{"dataset": "microscope photos of single blood and bone marrow cells", "train_examples": 48542, "horizontal_flip": true, "conditioning": "class", "cond_dropout": 0.2, "norm": "layernorm", "head_dim": 32, "moe_every": 2, "slots_per_expert": 2, "layers": 6, "width": 192, "beta2": 0.999, "eps": 1e-06, "weight_decay": 0.4}
Rows from block 2 of a small class-conditioned image diffusion model, named by matrix and row number. Rows with one number belong to one neuron. Each number is 128 + 32 x the weight over its row's rms, rounded and kept within 0 to 255. All counts start at 0. Numbers have three digits each.
After each neuron's rows are labels from the 100 images, of 14976 (inputs lightly noised), where the neuron reaches its highest value: "top examples" is what is common among them; "peak at" is the part of the image that holds the peak. Only what is clearly more common there than usual is listed. The data: microscope photos of single blood and bone marrow cells.
# fc1: MLP up (model.blocks.2.mlp.fc1.weight, 1152x192), inputs 96-191
# fc2: MLP down (model.blocks.2.mlp.fc2.weight, 192x1152, transposed), outputs 96-191

fc1.449:129158132154104162131141160079147090138100100125084114145124090106056172184145052106181122130137118144174068109164162087123149109077105099132176112189115092182108123133138060107080132102115163130053084183090110142179112062118166108067091125202151098121169151116148140131093103086094078111
fc2.449:135132133119102140126135228187123086167172178126124135121110125106099157118100112135145166066077117104161160129151070098101145110093123110120125163080172131158174150127135108099087176200117124136138177117185131150144132166114111098103198139091098118116134152115138130174078156113159121143
top examples: smear: peripheral blood; cell type: lymphocyte
peak at: centre

fc1.110:158166109148141170122144145128149132118090118144121108067163148164143118165134126174095109160117127122145160134129125161086181112087116135131123180159195144072103144130141210153129050064126064077090174143100151123108143116135106137112096092122190137195158144141095165151134119146116146089
fc2.110:087131188085107138045124156094086163125155135088114116124169154140156145112112122126102072203122124090119105156083146105145123130142178151127159152101179113162096103174145109139112158165160124091148075149099143104123144098162103110088171138115152097161153127102100129125120082144108147154
top examples: smear: peripheral blood
peak at: centre

fc1.151:096162109116082167142192139134162067127159150114130154134114100118115125143118151109124136159055132155117198150119138070101101155139164057123156089148119157115081083129134159074117117102082181124156124105142104122111072106086048164144167154099128137134144094130139129092055145129033115087
fc2.151:170134114137174166152093141129082074089130086103168180130157164136183114155115132108045151116140126141098115140152142084130155110134054197130134083114076153090127115191135140139202112159138186169114128107173138135151155122183069158123131123103114138144107142117089186050167215189141156120
top examples: smear: peripheral blood
peak at: centre

fc1.351:135138134140178128087124123139130171091150078100123082180138117139089094143147153157121134149136071105164092111111153116182176145118143095158136084157105145045128120196122171095181121059043161072144149135132125131123117204096048143112136143095141150137161068134186141120081154140103073166
fc2.351:098115146146064207127094052082081161095087122168100140203128148148144123153084130129153039151161147209150109132095129103166141102095101093096133061081161102158163134172150122128089066144131136112140153160093148161109159105198099116114096136000102119103131121104103096114128099103113131155
top examples: smear: peripheral blood
peak at: centre

fc1.541:126072166127114124160082127122127113109164120075115076149092122150194137088132121125129102133140073126160142144121120176137149057151127198211098175136108115144130082130090169086142106096109165134138116107147154083092100167187151116121124181107170147125127165092069171075097080120127110102
fc2.541:148094165179077082101145129106075121097197125094122135137199129102074139177132145182116124154137124115127136171121135197052146127141180087149090164145069083148111101138186124087143185139146128166171128104115201114102122144109130046160068082115088154086074109088089153119085113068160138144
top examples: cell type: segmented neutrophil; smear: peripheral blood
peak at: centre

fc1.529:163145120154118196094130135121179140143112092097037138196123131195108140109104109113135131136145115094130140138137131090124118151118153081144160177106109082085140193170159133128156112133087138115124096132131147053094103183117095094135124151133157137188139112101149146146085126144102083092
fc2.529:098107083172084105116111067159164132073178118178087104114144090133130109152099087149207166146126128167112071140120096112174119099155126170158144225102119097102114078096153124113172163126161090154089140141134089079096075119191161159107121183173127103123076135148124152135111095137137146149
top examples: smear: peripheral blood
peak at: centre

fc1.123:119151155126191160156066185146060193124095133147129136121154112121031137151115142115123091125143153163149111141112125147105178137115103161107090128081127134160193137186113125092124154131140115152125138126143125137169097118125147108064161128115147131134140178120126172184168158092148140159
fc2.123:088106165169139111144131152141132174186144102114106134083139117141112147122123101167108121137124118196140134073106091200103134118131154082172168077175178127174149146142174097104057094120076131104097118110134066144102164134156184122115135143147097169100116180160128152159070097123145093130
top examples: smear: peripheral blood; cell type: segmented neutrophil
peak at: centre

fc1.298:133186140074106100132129154161090136145164182161116138137137104117093140141081136144107115112133111187090111074105111110122135142125106123113154116153153172162109146112204161158096111082117190130153134135144105121110107154142068117151138144120111114102125096109155137141169149107123148164
fc2.298:126135165132143149078159137065118158149095096131147109135118126146138143152070119144161189082114080146111110099095162144151109131125122181105196134113165123068120141101110117128128101134161187169133047143114077139153177091106111162088180202167123162061154115079112100132109128130134098207
top examples: smear: peripheral blood
peak at: centre

fc1.221:168180141105096097111145136119124119128172133131166107162057095121130097068084130122148184185081129134141083148148083112104169079149130096090064116156158152079123101118130086126113122129105111101113171183102123080125119102159154120067129132213163129133040134092142075106147096122086153157
fc2.221:144140163091114134121104118134095146065121147092158098116149141092145180174098105117096142118191059151087120122181055151129129155080151129107094169176115174116127156126134071184076127145078125133117117124156097120150149109119115154106107129071181198066138153097119148121163098138163102133
top examples: smear: peripheral blood
peak at: centre

fc1.105:099101106171189128069132216129141104134082140140123124128164131161116071117167106122149132108127119116146136103114126124099094080063092156145129113134122098150138101125099136090125099171128125103151152116136081117167060148102118050137129141149135069137126170135132174115076124125079097154
fc2.105:127152128148079136098145167169116157179152152103084120108042143122103096193180167131128124101111162124044084182121108130132104099120158150150133147169178176149119102092152125119093109165123077100192128136183133163155134110156113150155097160123107163204103101135118156076121110178102168166
top examples: smear: peripheral blood; cell type: segmented neutrophil
peak at: centre

fc1.477:129105085088220109094110136178100095165094153131127114178120182128187006115142112163084139136089144173149171123069097183124131121106156128173149159117111098159105123180123166151141117144163129109132155131081140067132144196134139140156113161119118119127114144099119103141110131138036105109
fc2.477:150098143171108131083109120098101087145116080174110094116106114143164051101115160130040113144131157127132125141079135136160144133103170126133166086157167142129099159107060158122198083110125089119162145078132090199125133103128163177094137111155071161143056160156127216130092078181135155079
top examples: smear: peripheral blood; cell type: segmented neutrophil
peak at: centre

fc1.640:133160122119203154121133147120137045162101141110094118123076121197123084111166109172074182148074126160101154147119114133082125140156176149158124163168138062116133117171127149177149088149127141133130093146131126124070111184100149094059103129145177105162095178158093136154094174124112109182
fc2.640:166163054126136153175163132087110087069125074108115086130105149152153085161194173129114157129124120040033188095189065158125121158096098071121111148108156158118136121118103106136105094115130060169123170116091141172044072120099121116127126144097110105122109157128192135072106155130087176096
top examples: smear: peripheral blood; cell type: segmented neutrophil
peak at: centre; middle left

fc1.332:106143201176102165109197152149077106148149160131204117163107111100123156053109122077119154143165159130067086106167108128147132169112138159105035092104113090129153128096130133084080196111151147137132148137151168131151197101086148134091143138167138104061114108196189103123124091144110128140
fc2.332:121159178083149111143127085108158105212136102142142187141089096084065155187094184141104157151126069153110113079121123199127154150115194096131143139112098156099147088154143132139162111153112104144142185130150183126109147121107154144100066136116180156121127139035217119092099082134149099099
top examples: cell type: segmented neutrophil
peak at: centre

fc1.595:116194129157157126092148131154109113100107192119059131179163165175130043141190089093104118136103169111202187124088101201126084114130135129169135150123151135123104106150136155077140108197114135139103122142110094104109134195109034087158151132086138160121141124095113125159134152172139091151
fc2.595:113108197142145136131140108100093134195153141085083112122130115129109127158160129181102127132154160133138125130120149126086173075127128126060150102136143151101110113135124135131096107095077122151071106082140120041080119121144089075114094196126091118128096118166202176185103141165115133151
top examples: smear: peripheral blood; cell type: segmented neutrophil
peak at: centre

fc1.337:104161118166139143098150160141119165127109075144158104177147073122177063085129142197095093127118148146023063162119101183159148122152169136181100094224134155119138103143130176151111141094096137122146135136130126085190100104110112118112146125136133103121087109159130080123082126115101168126
fc2.337:132126186091130086156172186121138145131113146114142165186051159136163106114125149111131085135095123122073181110126136102124121104148130196142119143125122082111163141119118183104110164119171160172168122101173109196083142101142144131131122168111127091067136108135104158179044148164173143144
top examples: smear: peripheral blood; cell type: lymphocyte
peak at: centre

fc1.91:101054126149160134078028208059106144113119073156105165226149134089117137169154105200078130175154177103097071140157130168125102065145122136136138126068122109100151078101088153147104140081102144137157119127078147089132105120149149144133148099130156143154173143106135120128126082113098126127
fc2.91:074169156122128110086159206149128143151158151080116120102136150122185162071076125086148141207080156117145173102074132158103117130071128091129176154168138127161167106167115118095111130156166082108126133075105098191148103168124145106107064085135141141122155139138114146173122135117171158160
top examples: cell type: segmented neutrophil; smear: peripheral blood
peak at: centre

fc1.735:075142178113157141101093138121148168157118101115085138182137174137125111118083147147123118106168098105140081123107121116111135141177103209130124129167141152122127101139142111115163146101146176110131121106137088162143083137183123072114163081186143110127121106125183141123131070132086125126
fc2.735:109179160088082126137151161142141134097129124126082166103143164137073132146079083163132086128071153146125093125074111162116168175148157139154127127067141098129116174058180065140145128116122139145180142190111084185099157111069136130130126133157086105120137140124102092123111096134101101195
top examples: smear: peripheral blood; cell type: segmented neutrophil
peak at: centre

fc1.448:149132147126113173123153140161196127116100114112191097123116197114159114173155158146157139090143065167137136111111138119097107148083107168119163133158094203168146149123173108101143139125155121109115180061098083070116138133125127151158035110066146147084091110156146130107081152134109136100
fc2.448:153137126154125125170110145132159072189068071129122115171160168135098063118168105144198131153138113127099122155143102108194122149112138157105129169138099152111147162118082117071128104105060141126130139115161080167082161139119126115142086181147144104172137126198187119190070137145134092141
top examples: smear: peripheral blood
peak at: centre

fc1.16:104139163115126133089167112128172122154122132165114163106153152152153134163083176176109173149107110158101130106075186150158105140105099135128112076107185078118187137160121087119154122148186069132135131120114108170120105111085156108130140140073167171106105094081092144152112180167170140158
fc2.16:101168172135131122146157093092161143089123165000078085084093173117139146103134126140097085170144125120119129131139112160177095131166144145213186131105089150134060119123087067108127123134134139158088142110140177066117150089105165158181114146114132160134123120098124124105080108151107069079
top examples: cell type: segmented neutrophil
peak at: centre

fc1.355:117100140109160140062151136126127087167093199122144129149145168098143075190187063141126103096103127148181052127060119121114159141121174108194155138112089110109137147109120153154125124128094174126117144083120115070164116159131097114163186118143135136139143177117169070147123120142079111123
fc2.355:106135117130110150077148146109116128120097176152138082165091158111110036165125114158099107094106102180147105058071076170126071131105109134116160056181131087145134146131117154079135133130110088137054158100136118208168172165170142138103045175091134124156149151102178098124107171161142141126
top examples: cell type: segmented neutrophil; smear: peripheral blood
peak at: centre

fc1.396:115154157104125126103084166100110097100096140142133120184129163080095078133083154154149115108127081142152018045079137081118147143146158145125124159087131106089157139134131131164092076083111165120101106124166138120098190135147156176154152122137091120141204101158174123121166114131136101113
fc2.396:126173191124112039081132174147094102125057142138110107179099147147069108142076132118096113130114156116156124103116132170117110144094144179134124088162118095151160190117102118108146150100117131143102120173093072232151134118095071164083092120170128124099125112164134036117122155096119116158
top examples: cell type: segmented neutrophil; smear: peripheral blood
peak at: centre

fc1.632:100039117101089112139079139110090147102142146088121087089112198155084145117136121130117162141163142167143065068120149169128103147086187222126177139128133132140136091122107145181136121183035105124142110063144113186119072174135183073093152166161208155096166138099136142100144068115148147159
fc2.632:126140141132092115117220139101116142086112141078084086144116113137074133132104117130071135101122190190127103137171060130135101083171087039191115176136120117116086129115167155205131159152107132128189148140164149154163197143101144100174123121190106098173118143120062198168102122106079108129
top examples: smear: peripheral blood
peak at: centre

fc1.196:104107142114093139111108125140120139098111109116100152155172125106113146138104033131147138139074095159116127120148157140134141110120140101224113165092153075138115159129120147104112157131117144145115128125166171183199122098088109099073129136152129086183160153130141168155162177148094113136
fc2.196:161109100206162148099161135130108143132093171135152095096108119139100112140131211168158141108161135111085179120110086100088097132181158128081118132190150116102123112107070051115131128114112097164104143109110131106179100229146100124145149147095136156123138170152145147155104132175103164146
top examples: cell type: segmented neutrophil; smear: peripheral blood
peak at: centre

fc1.470:125093122088109146121137136103159103096146179055171123119216173143072117149203083133084120123075125120060121098102133167150154111147216068185119158132081077182092198121161170114137173157053181153160158105143149065131147143085085131132117179119150118135202128158121152124128155133117123096
fc2.470:098154158121160155132063118105164107109170154135142189154124103143107149206106105129103138077144103099124114087147122155113153152123060142124108101101137121153178116159106091107193157158118069121080154122169109208143118078127107139074143104104172075128171131131176121063216095128130117136
top examples: smear: peripheral blood; cell type: segmented neutrophil
peak at: centre

fc1.570:115163179157055117114125093113113160117118085130112165138076134146052144125079123137160090125134087146150116156137103077136143160127123128120066093107146135109161090083132118107164158188140076157101117153112095117134131115103138171057130128154155112096123090144121149161111147111111138136
fc2.570:112104150125087160092128092082142179153154128144090121104084182138119097176098135123199098099159169160155093100143093168112092141199153126181109132172100125095108125138102206117160100120085175135157123151114145154127100119142136161128098175135116150163172155062077133158106166076135121116
top examples: smear: peripheral blood
peak at: centre

fc1.277:133155124112123122136125155125125114038155068111114129148148175108146171165078112177097135101144158089150153135072127120112147091086149212158141068119126206120122118158075120155115138146072160121143191066121127106096101180054088100174103121165150211131151127100109096117075093075152099072
fc2.277:148135144130136151115117157138118146116112127080138140170125147203056150160127181147126110127166155182156136167122121066151164106129151132116085097129079140092111104121170090113143126130080119077151166144117150169152161183135105123144081168152078081135110138102079169118079162104139152030
top examples: smear: peripheral blood
peak at: centre

fc1.230:128153127112090164103134104159140096114125175094192115163182082102099082148069122151095171099089102114094103154109151146137109086117124204119113153116169148156132134099150154153100120157088116146178178090164099157143071173186149059159151145197116122199169100191144135150080102135056140144
fc2.230:127129177107132105139098096099122142088113116114106131143095126137096121159121106119140142113102090116116062057161119135178144136096163124174096119135059112165104143184168098112182155078168163063169158117067126123122122078129147119165112143102209120178166107116135143181113105162146131107
top examples: cell type: segmented neutrophil
peak at: centre

fc1.23:106090152119146161100155125097150107158088177143155120107133106114161125094177088129175167168091171166139105062175142146143145146099179155157195108117104114167147147091150099155078124108102130118122143101053168109133134134118122098124128127106110124136178132139139129082099114146100125171
fc2.23:073154108135148135102130141127109088135143162147077094180183181107159105085060134162110080134170127136138165140118115127144147172110104125163184159152146105125179119124165089099149114126135119142113098154170078144164136127142105179135131128111116134142116114100134097164082134178116053139
top examples: smear: peripheral blood; cell type: lymphocyte
peak at: centre; middle right

fc1.686:183085133117157114138117159142116077140063151109113081090187150163131081075180149124109164144122132169103193153075078142129125113074129153143110082131155147174132167163138157150146141106113170121163168146151159100105082152145130113174172133151099107126121163115147075072123094159057125186
fc2.686:071119079164093086125147171116131074082128125127136091124085116111102109120155145100116128145129104202094091069078150131156169110121113097144123155149103118129104162144103149113093171136133098127203148095115113107119144131145143158116124099129097113071115122191130122121098121090167165130
top examples: cell type: segmented neutrophil
peak at: centre

fc1.178:153052133052148175046141101134130084091110195143119113104101062085099165118135125187183196111162122133133146086147079106149151137141135122128135102131160126168081124177111160070127121053151111119113116125141129129107130115084120076094156128129151162081124104155108106076118112126142114095
fc2.178:128114146193101128139027106116159149134126102075146168085138148109147110116097112121165126125153082123169079105118154152101115107131167203144060079147125116179120152131149118137144183142136134124176147127120156100099139092149165088103130135086098131137136080129068116031050111155167121157
top examples: cell type: segmented neutrophil
peak at: centre

fc1.702:182136096123137145106088149095162131105134187105181101128128138092117115159159112159045099123158173132120051128103112212156190073142116071183122138159087132122101166072122152052147079085115137100101116136127121135134138133068126126094171155211219100124148105161137115100117131107110148133
fc2.702:160177107085097114203138173118150160113124196186199180176149088130137092146123120071109057139181101133122126143168099103103110135123097115106081126076156171139142109083136094118147179120113142138110135112193156125101168108118110122064068088137156076102177119162062148112089118153129156144
top examples: smear: peripheral blood; cell type: segmented neutrophil
peak at: centre

fc1.60:128163131130140080110154098193114082162129132096143122156121163157137084121165101135157201110098162126106111150130091156142099130107199151130154121202101110151090116181152148155141137180066159150174175135145119075106154207158102084155102117119141125141110085137164068136056123132098140156
fc2.60:119096154159201146172135097141118138153108141110084103122088132106168100125127161174084213099094145164048137135120158063176121132170084128083126154099169116168107169077095133115167108144168115101158148115125106193162106094087126110069178135152138084155106093129142186118118141181154131083
top examples: smear: peripheral blood; cell type: segmented neutrophil
peak at: centre

fc1.342:165165109125136125138126100084084151058206148102101131129086122121133120088151124152065100108117125107113187092072144149132179119145114084119160111143158084072117196104151133127120147162093157135159168153118167073101132169183095093145190109097144149109116119138128054174115148129169117119
fc2.342:139065145157135061195075085131091105143155105212141143135128142086179126138071207137117107111189094119133110179148121154072145066098102079131116155136192114110198126094135119108121142138119138179151102137130073163143147125104102105081092156103130154094105118120171147177171108133126149162
top examples: smear: peripheral blood
peak at: centre; middle left

fc1.147:152123118108119172108151154102114171152166145033095070104092101153081099123172154167112105106176173158114078198064135174135193123106180221160152128210109127127144120160103088100138117161122143136138130114136128146109083117134129098154113148131146162162120141106118114116100106149094184145
fc2.147:158071151134110122123210126154188083145189118107126124038118132144186098079171116148122155170096129107175125116133142097160135095142084058162146160052175131128177125129166162139093154167146092142168125158140106111132182213089140098137108116072130106115100124144100198178115128168078142172
top examples: smear: peripheral blood; cell type: segmented neutrophil
peak at: centre

fc1.527:131105159113096130164122101162136136164136136148142203163131113122092168197109148168074121123093155136109064148059108122163112054137133202112186159109117155131158134109157109146141142103120102083154179134084142159154127109207175123111085110119110190130173133072133119085101103172128122117
fc2.527:111202192115099154089170144130076182125181118109136137125128189139098147112131105163109120154075155199184130120098132141097107126213118109153118121166094128115128162137192094071134188145174137113120139137109065142106104159105210091146128180165166100104096208112144114074113112129095088162
top examples: cell type: segmented neutrophil; smear: peripheral blood
peak at: centre

fc1.124:083155101182075129100170103183093131174109135152109139190127163093108149132128096178123073142142172090126073108105085098166139118075111127152150121158128176195149134142138165102096154128099088163164122102161128144169156140168083119082131141093182103061147111152116140124114163159170102076
fc2.124:141151153153103130156026092139130189143129158134163113106141158159139137159141126128149168078077072180108137129166153173148175114079187156039125074125120136122107139196140130090177164092151122151082131122165092139155102109137105135138106129171113177097178156079157124158122113127185113049
top examples: smear: peripheral blood
peak at: centre

fc1.198:179095164177113119178149141126142122094144107142143120170102148156137070123148140137094075168111136194140128128122064098097131109101174099135108129158151152127079066108160121108126082090135119150028108210140065131126124180134178177108059151078167124106145160130159112123183183139117139058
fc2.198:089147153084058119092130201148094171208165120132167139202167154166101084116063117196108082164154106103108178158120087182126137096074103169150137111112118151168142110122153107110149123096098162144128126121130123150129140088106118132146175131097108142131086119152104106136148123088108117125
top examples: smear: peripheral blood
peak at: centre

fc1.211:187141098157067138116114173150154154076135102030128100200133145192094140049149138203111079154124125105048090126163125127065110117126157157133132078133157129101170131155143153104125124143140102142123117098174112080120144141061073158123161137130162118180117075170134225147125141125148117151
fc2.211:140139145130145192141165083082147131060183121154118090162103146128101125088131155167121058172160133112175137129144169100112143193132135098134047120125088115135140104098106152077117112141126128140134154096070144098166115118166183117198077109119099057187143089139140111089097146128182102137
top examples: smear: peripheral blood
peak at: centre

fc1.629:147091120049154131077156113120129169106129162111115142059118073183112138137122123132124064094134097151139100127097101136085097107097147094154137157123147122128109118123196145069141043105136161081141152145099170144108166115207161140134144180087120112139084158205186160105080076176084161124
fc2.629:130085153155112172185099161128094025096084105137149101091124159118139125132149117098135071114063114095151140145145151119114111162133173131051175134119113174188137134118134123128145174123160080109142106125168163062151162127147148095136115079073151153146173116174123148141135104129116127150
top examples: cell type: segmented neutrophil; smear: peripheral blood
peak at: centre

fc1.354:188134146149140117121146176128108131109121094049118175141119127147111092174165102119113116133153213134105186164090136127134140153148140119169096120133153097090108151105129122164099141144157120145105225166070153125089110110179131086136175109164136131172134066177089078138134084110200102130
fc2.354:142080119097203112142148142192154087160151092084151118124128070122174089128161126115090198134127098157134078142175125118113144117108189095205070123118152125111137138116104075100105108106187059167143123146163128082189100112127135143142083134158107132134158122098211139106135099164166131099
top examples: smear: peripheral blood
peak at: centre

fc1.729:160090044095195159158226097108161091133122125115166149163120184132024097156139135119138131109105136151163112104096146186141124126028162147168127126166096094141113088157161162168104176127105168084114198141173119093095104110148154118165115129087121114162108153122126108139125169094112123091
fc2.729:106172096112102150109169070129161097136197082102197109136168180153098103174068156120163087123135148068110146160122155163157088094109112235087128109122082115109115118129100142133133089130109101089136138210063083159163153207132148136114136188115181094112098140136127139167174183142152130079
top examples: smear: peripheral blood
peak at: centre

fc1.615:119163163122120184173150048106068117135167181098114144132135136119133137126128082135155123138109127097163084107171086129128112144135152117184099103125113136144127149119166145095120151213099157104073120130141127184176124073150057088153168125172123094149112116155166113074151122129107122102
fc2.615:147133132149105190127117130073127073118105107122095101086140086106109141141110132134169151143093177108089183117146091094104114081089168088136139137080128113069098130106148123130091111169150099160136176173197138085170118119125087068170036171120132067146143138126201117086088133141103145127
top examples: cell type: lymphocyte
peak at: centre

fc1.326:149134150162171163105171126115113112143167115131158078098136112124088116148120088150197127151088140173133098117213151167150135208126124139142180090119111136133132167126152064122059096139124122115067157151042080151142140085156173106139051152191146116105125124102101116142148133116137113093
fc2.326:145129116116127140150124213189089171150100094148125122095070138133135170086210168132160132157095165102112135130140090087084108108144159132157113141213131141131150125085113196155120208185182116161133103135116135055096067121113104094090104146137070049103115103190107170132136108162143155158
top examples: cell type: lymphocyte
peak at: centre

fc1.361:106183115108159122103081143101147137118141143104127090112165089137169129143172101126124207094110115199140090117133127122156170136117195116168115178183096127155144084118128161181118092147159184169092141154095097125142110125102101138095144135121145132161112100163117108104090103135107137109
fc2.361:125172119126109109076145157079162120162186163143150229106080118187141085156151132145139148076157092149143124145134122192081119106174095111078157149046181163083122110142099119116142158159121118150138127144145195154146126072109068124106088110174158084136169091110143110143121126087119140115
top examples: smear: peripheral blood; cell type: segmented neutrophil
peak at: centre

fc1.154:119081120114128124079140159136064134150127158135127099125072149111180127134114116125075119124115102151110122116170002147070109138163148114166125129161120109086123099122149145142128117184155110150106131154129099135175152160115137100071153151111126139134166109060094102223142133164159130110
fc2.154:031120115111052095099105135090178119132168166144086102171165132098118103141113119133167139068174105134146110197108159140169198078118106126110114100089122088045070128113121107131056079118140068112097116153113110134087126121190146157078206125076093160136067157125129161152116093137128124172
top examples: smear: peripheral blood; cell type: myeloblast
peak at: centre; middle left