Weights of a small class-conditioned image diffusion model.
Model: 7.18M parameters, 64-pixel images, activation gelu, moe soft, num experts 8, patch size [4, 4], width 192.
Training: adamw at rate 0.00087, 5600 steps.
Data: trained on microscope photos of single blood and bone marrow cells, 48542 training examples, 5.5 epochs.
Rows from block 3, named by matrix and row number. Rows with one number belong to one attention dimension. Each number is 200 + 30 x the weight over its row's rms, rounded and kept within 0 to 999. All counts start at 0. After the name is the row's rms in percent of the matrix's.
# q: attention query (model.blocks.3.attn.q.weight, 192x192), inputs 0-95
# k: attention key (model.blocks.3.attn.k.weight, 192x192), inputs 0-95
q.134,109,192,230,183,243,173,225,186,188,212,228,186,180,298,205,191,221,170,197,194,230,153,222,140,176,181,198,196,226,199,253,231,167,177,172,240,180,181,256,190,190,242,167,224,211,142,173,211,217,233,146,193,199,194,241,262,186,167,172,157,228,168,155,194,245,161,256,210,210,191,231,240,182,235,231,224,198,219,201,191,204,171,190,182,218,175,225,194,211,230,184,198,210,186,219,189,200
k.134,105,188,241,167,235,195,238,222,182,183,253,240,168,170,215,216,213,222,212,163,146,167,191,170,266,214,217,172,168,246,179,242,163,211,248,209,170,161,225,203,203,235,206,162,201,176,204,258,252,202,237,252,228,164,164,247,178,190,201,179,199,252,170,191,213,196,194,192,217,210,279,232,164,176,216,180,230,190,218,175,220,170,204,239,213,214,139,172,218,252,182,159,237,189,190,183,177
q.135,100,160,147,202,163,212,170,206,199,269,195,219,239,248,157,170,191,184,228,216,195,193,208,169,156,235,184,230,231,231,158,200,162,232,240,178,207,198,205,199,138,202,177,178,249,219,211,215,162,180,222,207,213,189,246,194,188,199,163,210,186,191,178,214,259,156,192,245,181,199,208,137,211,194,166,232,195,240,154,183,199,167,196,232,198,183,176,226,147,211,223,192,194,204,199,227,190
k.135,110,170,176,207,197,225,206,203,212,213,220,234,236,191,152,228,198,194,253,181,214,179,177,202,184,269,216,181,212,205,213,215,154,216,203,171,211,157,253,168,157,236,213,195,233,251,180,188,145,187,226,180,198,206,202,179,191,243,201,260,197,201,190,186,298,192,199,206,244,241,197,189,108,198,167,176,204,236,219,161,196,254,216,191,230,232,155,215,168,166,228,182,193,213,198,158,213
q.136,112,178,202,180,210,201,191,187,208,204,190,206,233,337,178,218,199,234,165,214,244,193,231,211,168,164,162,132,228,172,228,173,230,204,201,180,177,183,266,202,156,214,197,228,249,196,175,227,237,229,124,143,197,201,217,235,200,242,181,192,222,186,234,213,197,152,180,172,205,180,238,196,215,177,284,219,204,205,160,263,216,201,210,245,204,188,269,180,219,222,222,192,147,190,202,216,189
k.136,080,152,159,213,193,245,257,204,181,172,194,197,159,203,208,209,215,237,228,207,189,172,214,226,239,205,209,236,195,231,265,178,141,146,243,199,208,202,164,212,244,226,197,134,185,187,205,215,187,170,241,148,190,189,222,254,166,188,240,184,241,252,181,189,166,170,216,185,192,188,144,189,185,237,171,241,158,234,155,168,160,222,222,182,225,210,219,210,185,209,211,130,138,279,224,183,172
q.137,095,196,209,224,165,199,208,195,185,201,143,215,217,208,113,180,200,212,122,225,246,260,214,234,156,144,177,226,154,144,195,194,225,200,199,141,182,158,178,218,186,198,244,248,233,167,198,189,247,156,150,171,218,147,249,137,200,207,170,185,193,182,181,191,169,187,193,163,233,177,228,227,208,157,214,162,239,226,227,237,244,180,198,192,242,189,231,146,202,198,206,222,208,228,234,232,184
k.137,094,192,152,238,261,190,254,233,170,184,152,185,219,174,171,207,158,175,216,160,170,231,205,210,259,220,216,157,230,194,203,189,202,216,216,237,255,210,233,196,174,233,176,203,189,174,206,154,156,192,195,117,220,184,214,236,217,193,213,172,246,220,185,233,239,139,205,168,209,190,208,186,119,237,224,212,128,192,210,186,210,178,175,246,223,218,187,148,184,219,176,220,202,207,199,152,176
q.138,093,200,172,183,227,229,228,215,221,209,219,209,196,205,194,214,235,153,223,204,190,204,171,218,207,244,200,125,195,197,205,180,186,178,225,224,227,229,209,197,182,169,193,210,219,139,204,156,217,204,168,170,229,180,267,227,242,214,232,225,188,187,187,208,177,185,206,197,205,207,221,197,226,217,104,157,262,234,183,178,149,149,179,148,168,170,227,247,163,183,241,207,186,196,208,279,244
k.138,098,165,147,196,240,174,181,263,201,209,196,192,193,281,223,170,208,196,172,204,193,194,178,188,144,206,172,140,193,217,192,223,218,172,191,214,185,174,192,204,216,179,199,232,244,230,158,262,224,235,170,147,232,185,227,221,232,174,201,195,198,233,193,173,158,179,205,218,227,278,215,215,271,160,229,232,215,152,179,199,167,209,221,246,193,185,250,199,225,173,165,247,217,219,196,210,152
q.139,103,232,219,167,147,185,228,198,180,223,169,189,223,179,162,198,213,190,217,244,178,185,195,175,205,169,157,197,172,219,202,222,247,211,199,206,232,180,203,165,212,225,197,151,202,214,210,215,206,179,191,213,228,187,142,227,149,200,207,191,253,174,207,197,181,185,282,191,186,224,209,198,161,246,219,203,215,168,201,179,146,254,231,195,217,184,218,184,183,207,238,138,248,194,202,190,138
k.139,100,161,183,154,160,231,208,199,172,240,179,242,210,203,216,170,169,159,174,224,164,223,151,217,152,164,209,198,203,206,200,132,245,193,202,213,212,223,218,142,173,181,161,196,212,202,224,249,199,186,143,193,197,215,209,251,176,172,196,217,156,246,187,179,217,144,168,200,205,227,201,204,210,204,186,173,197,236,167,165,195,203,246,197,156,196,211,250,254,196,166,205,216,138,208,214,175
q.140,102,126,192,221,243,193,185,256,235,193,195,221,170,226,225,201,212,170,179,181,239,223,210,209,236,213,221,190,179,119,199,203,211,214,147,224,195,194,156,164,194,164,180,213,221,183,210,180,275,141,167,176,196,182,230,231,246,227,181,177,162,216,231,237,222,234,151,194,211,175,197,172,222,224,150,209,187,203,180,196,209,156,179,212,198,224,214,172,204,189,197,267,198,200,168,180,261
k.140,096,241,167,257,246,152,186,169,204,207,187,195,153,247,246,191,222,185,208,196,201,237,169,204,241,235,253,159,198,199,201,237,188,207,226,214,160,180,212,222,192,200,259,195,189,245,196,205,208,177,197,231,203,212,153,185,154,195,194,195,208,206,234,162,201,240,194,189,207,215,209,231,177,224,239,188,174,198,213,182,209,202,150,152,230,215,189,146,267,193,192,244,158,210,145,159,193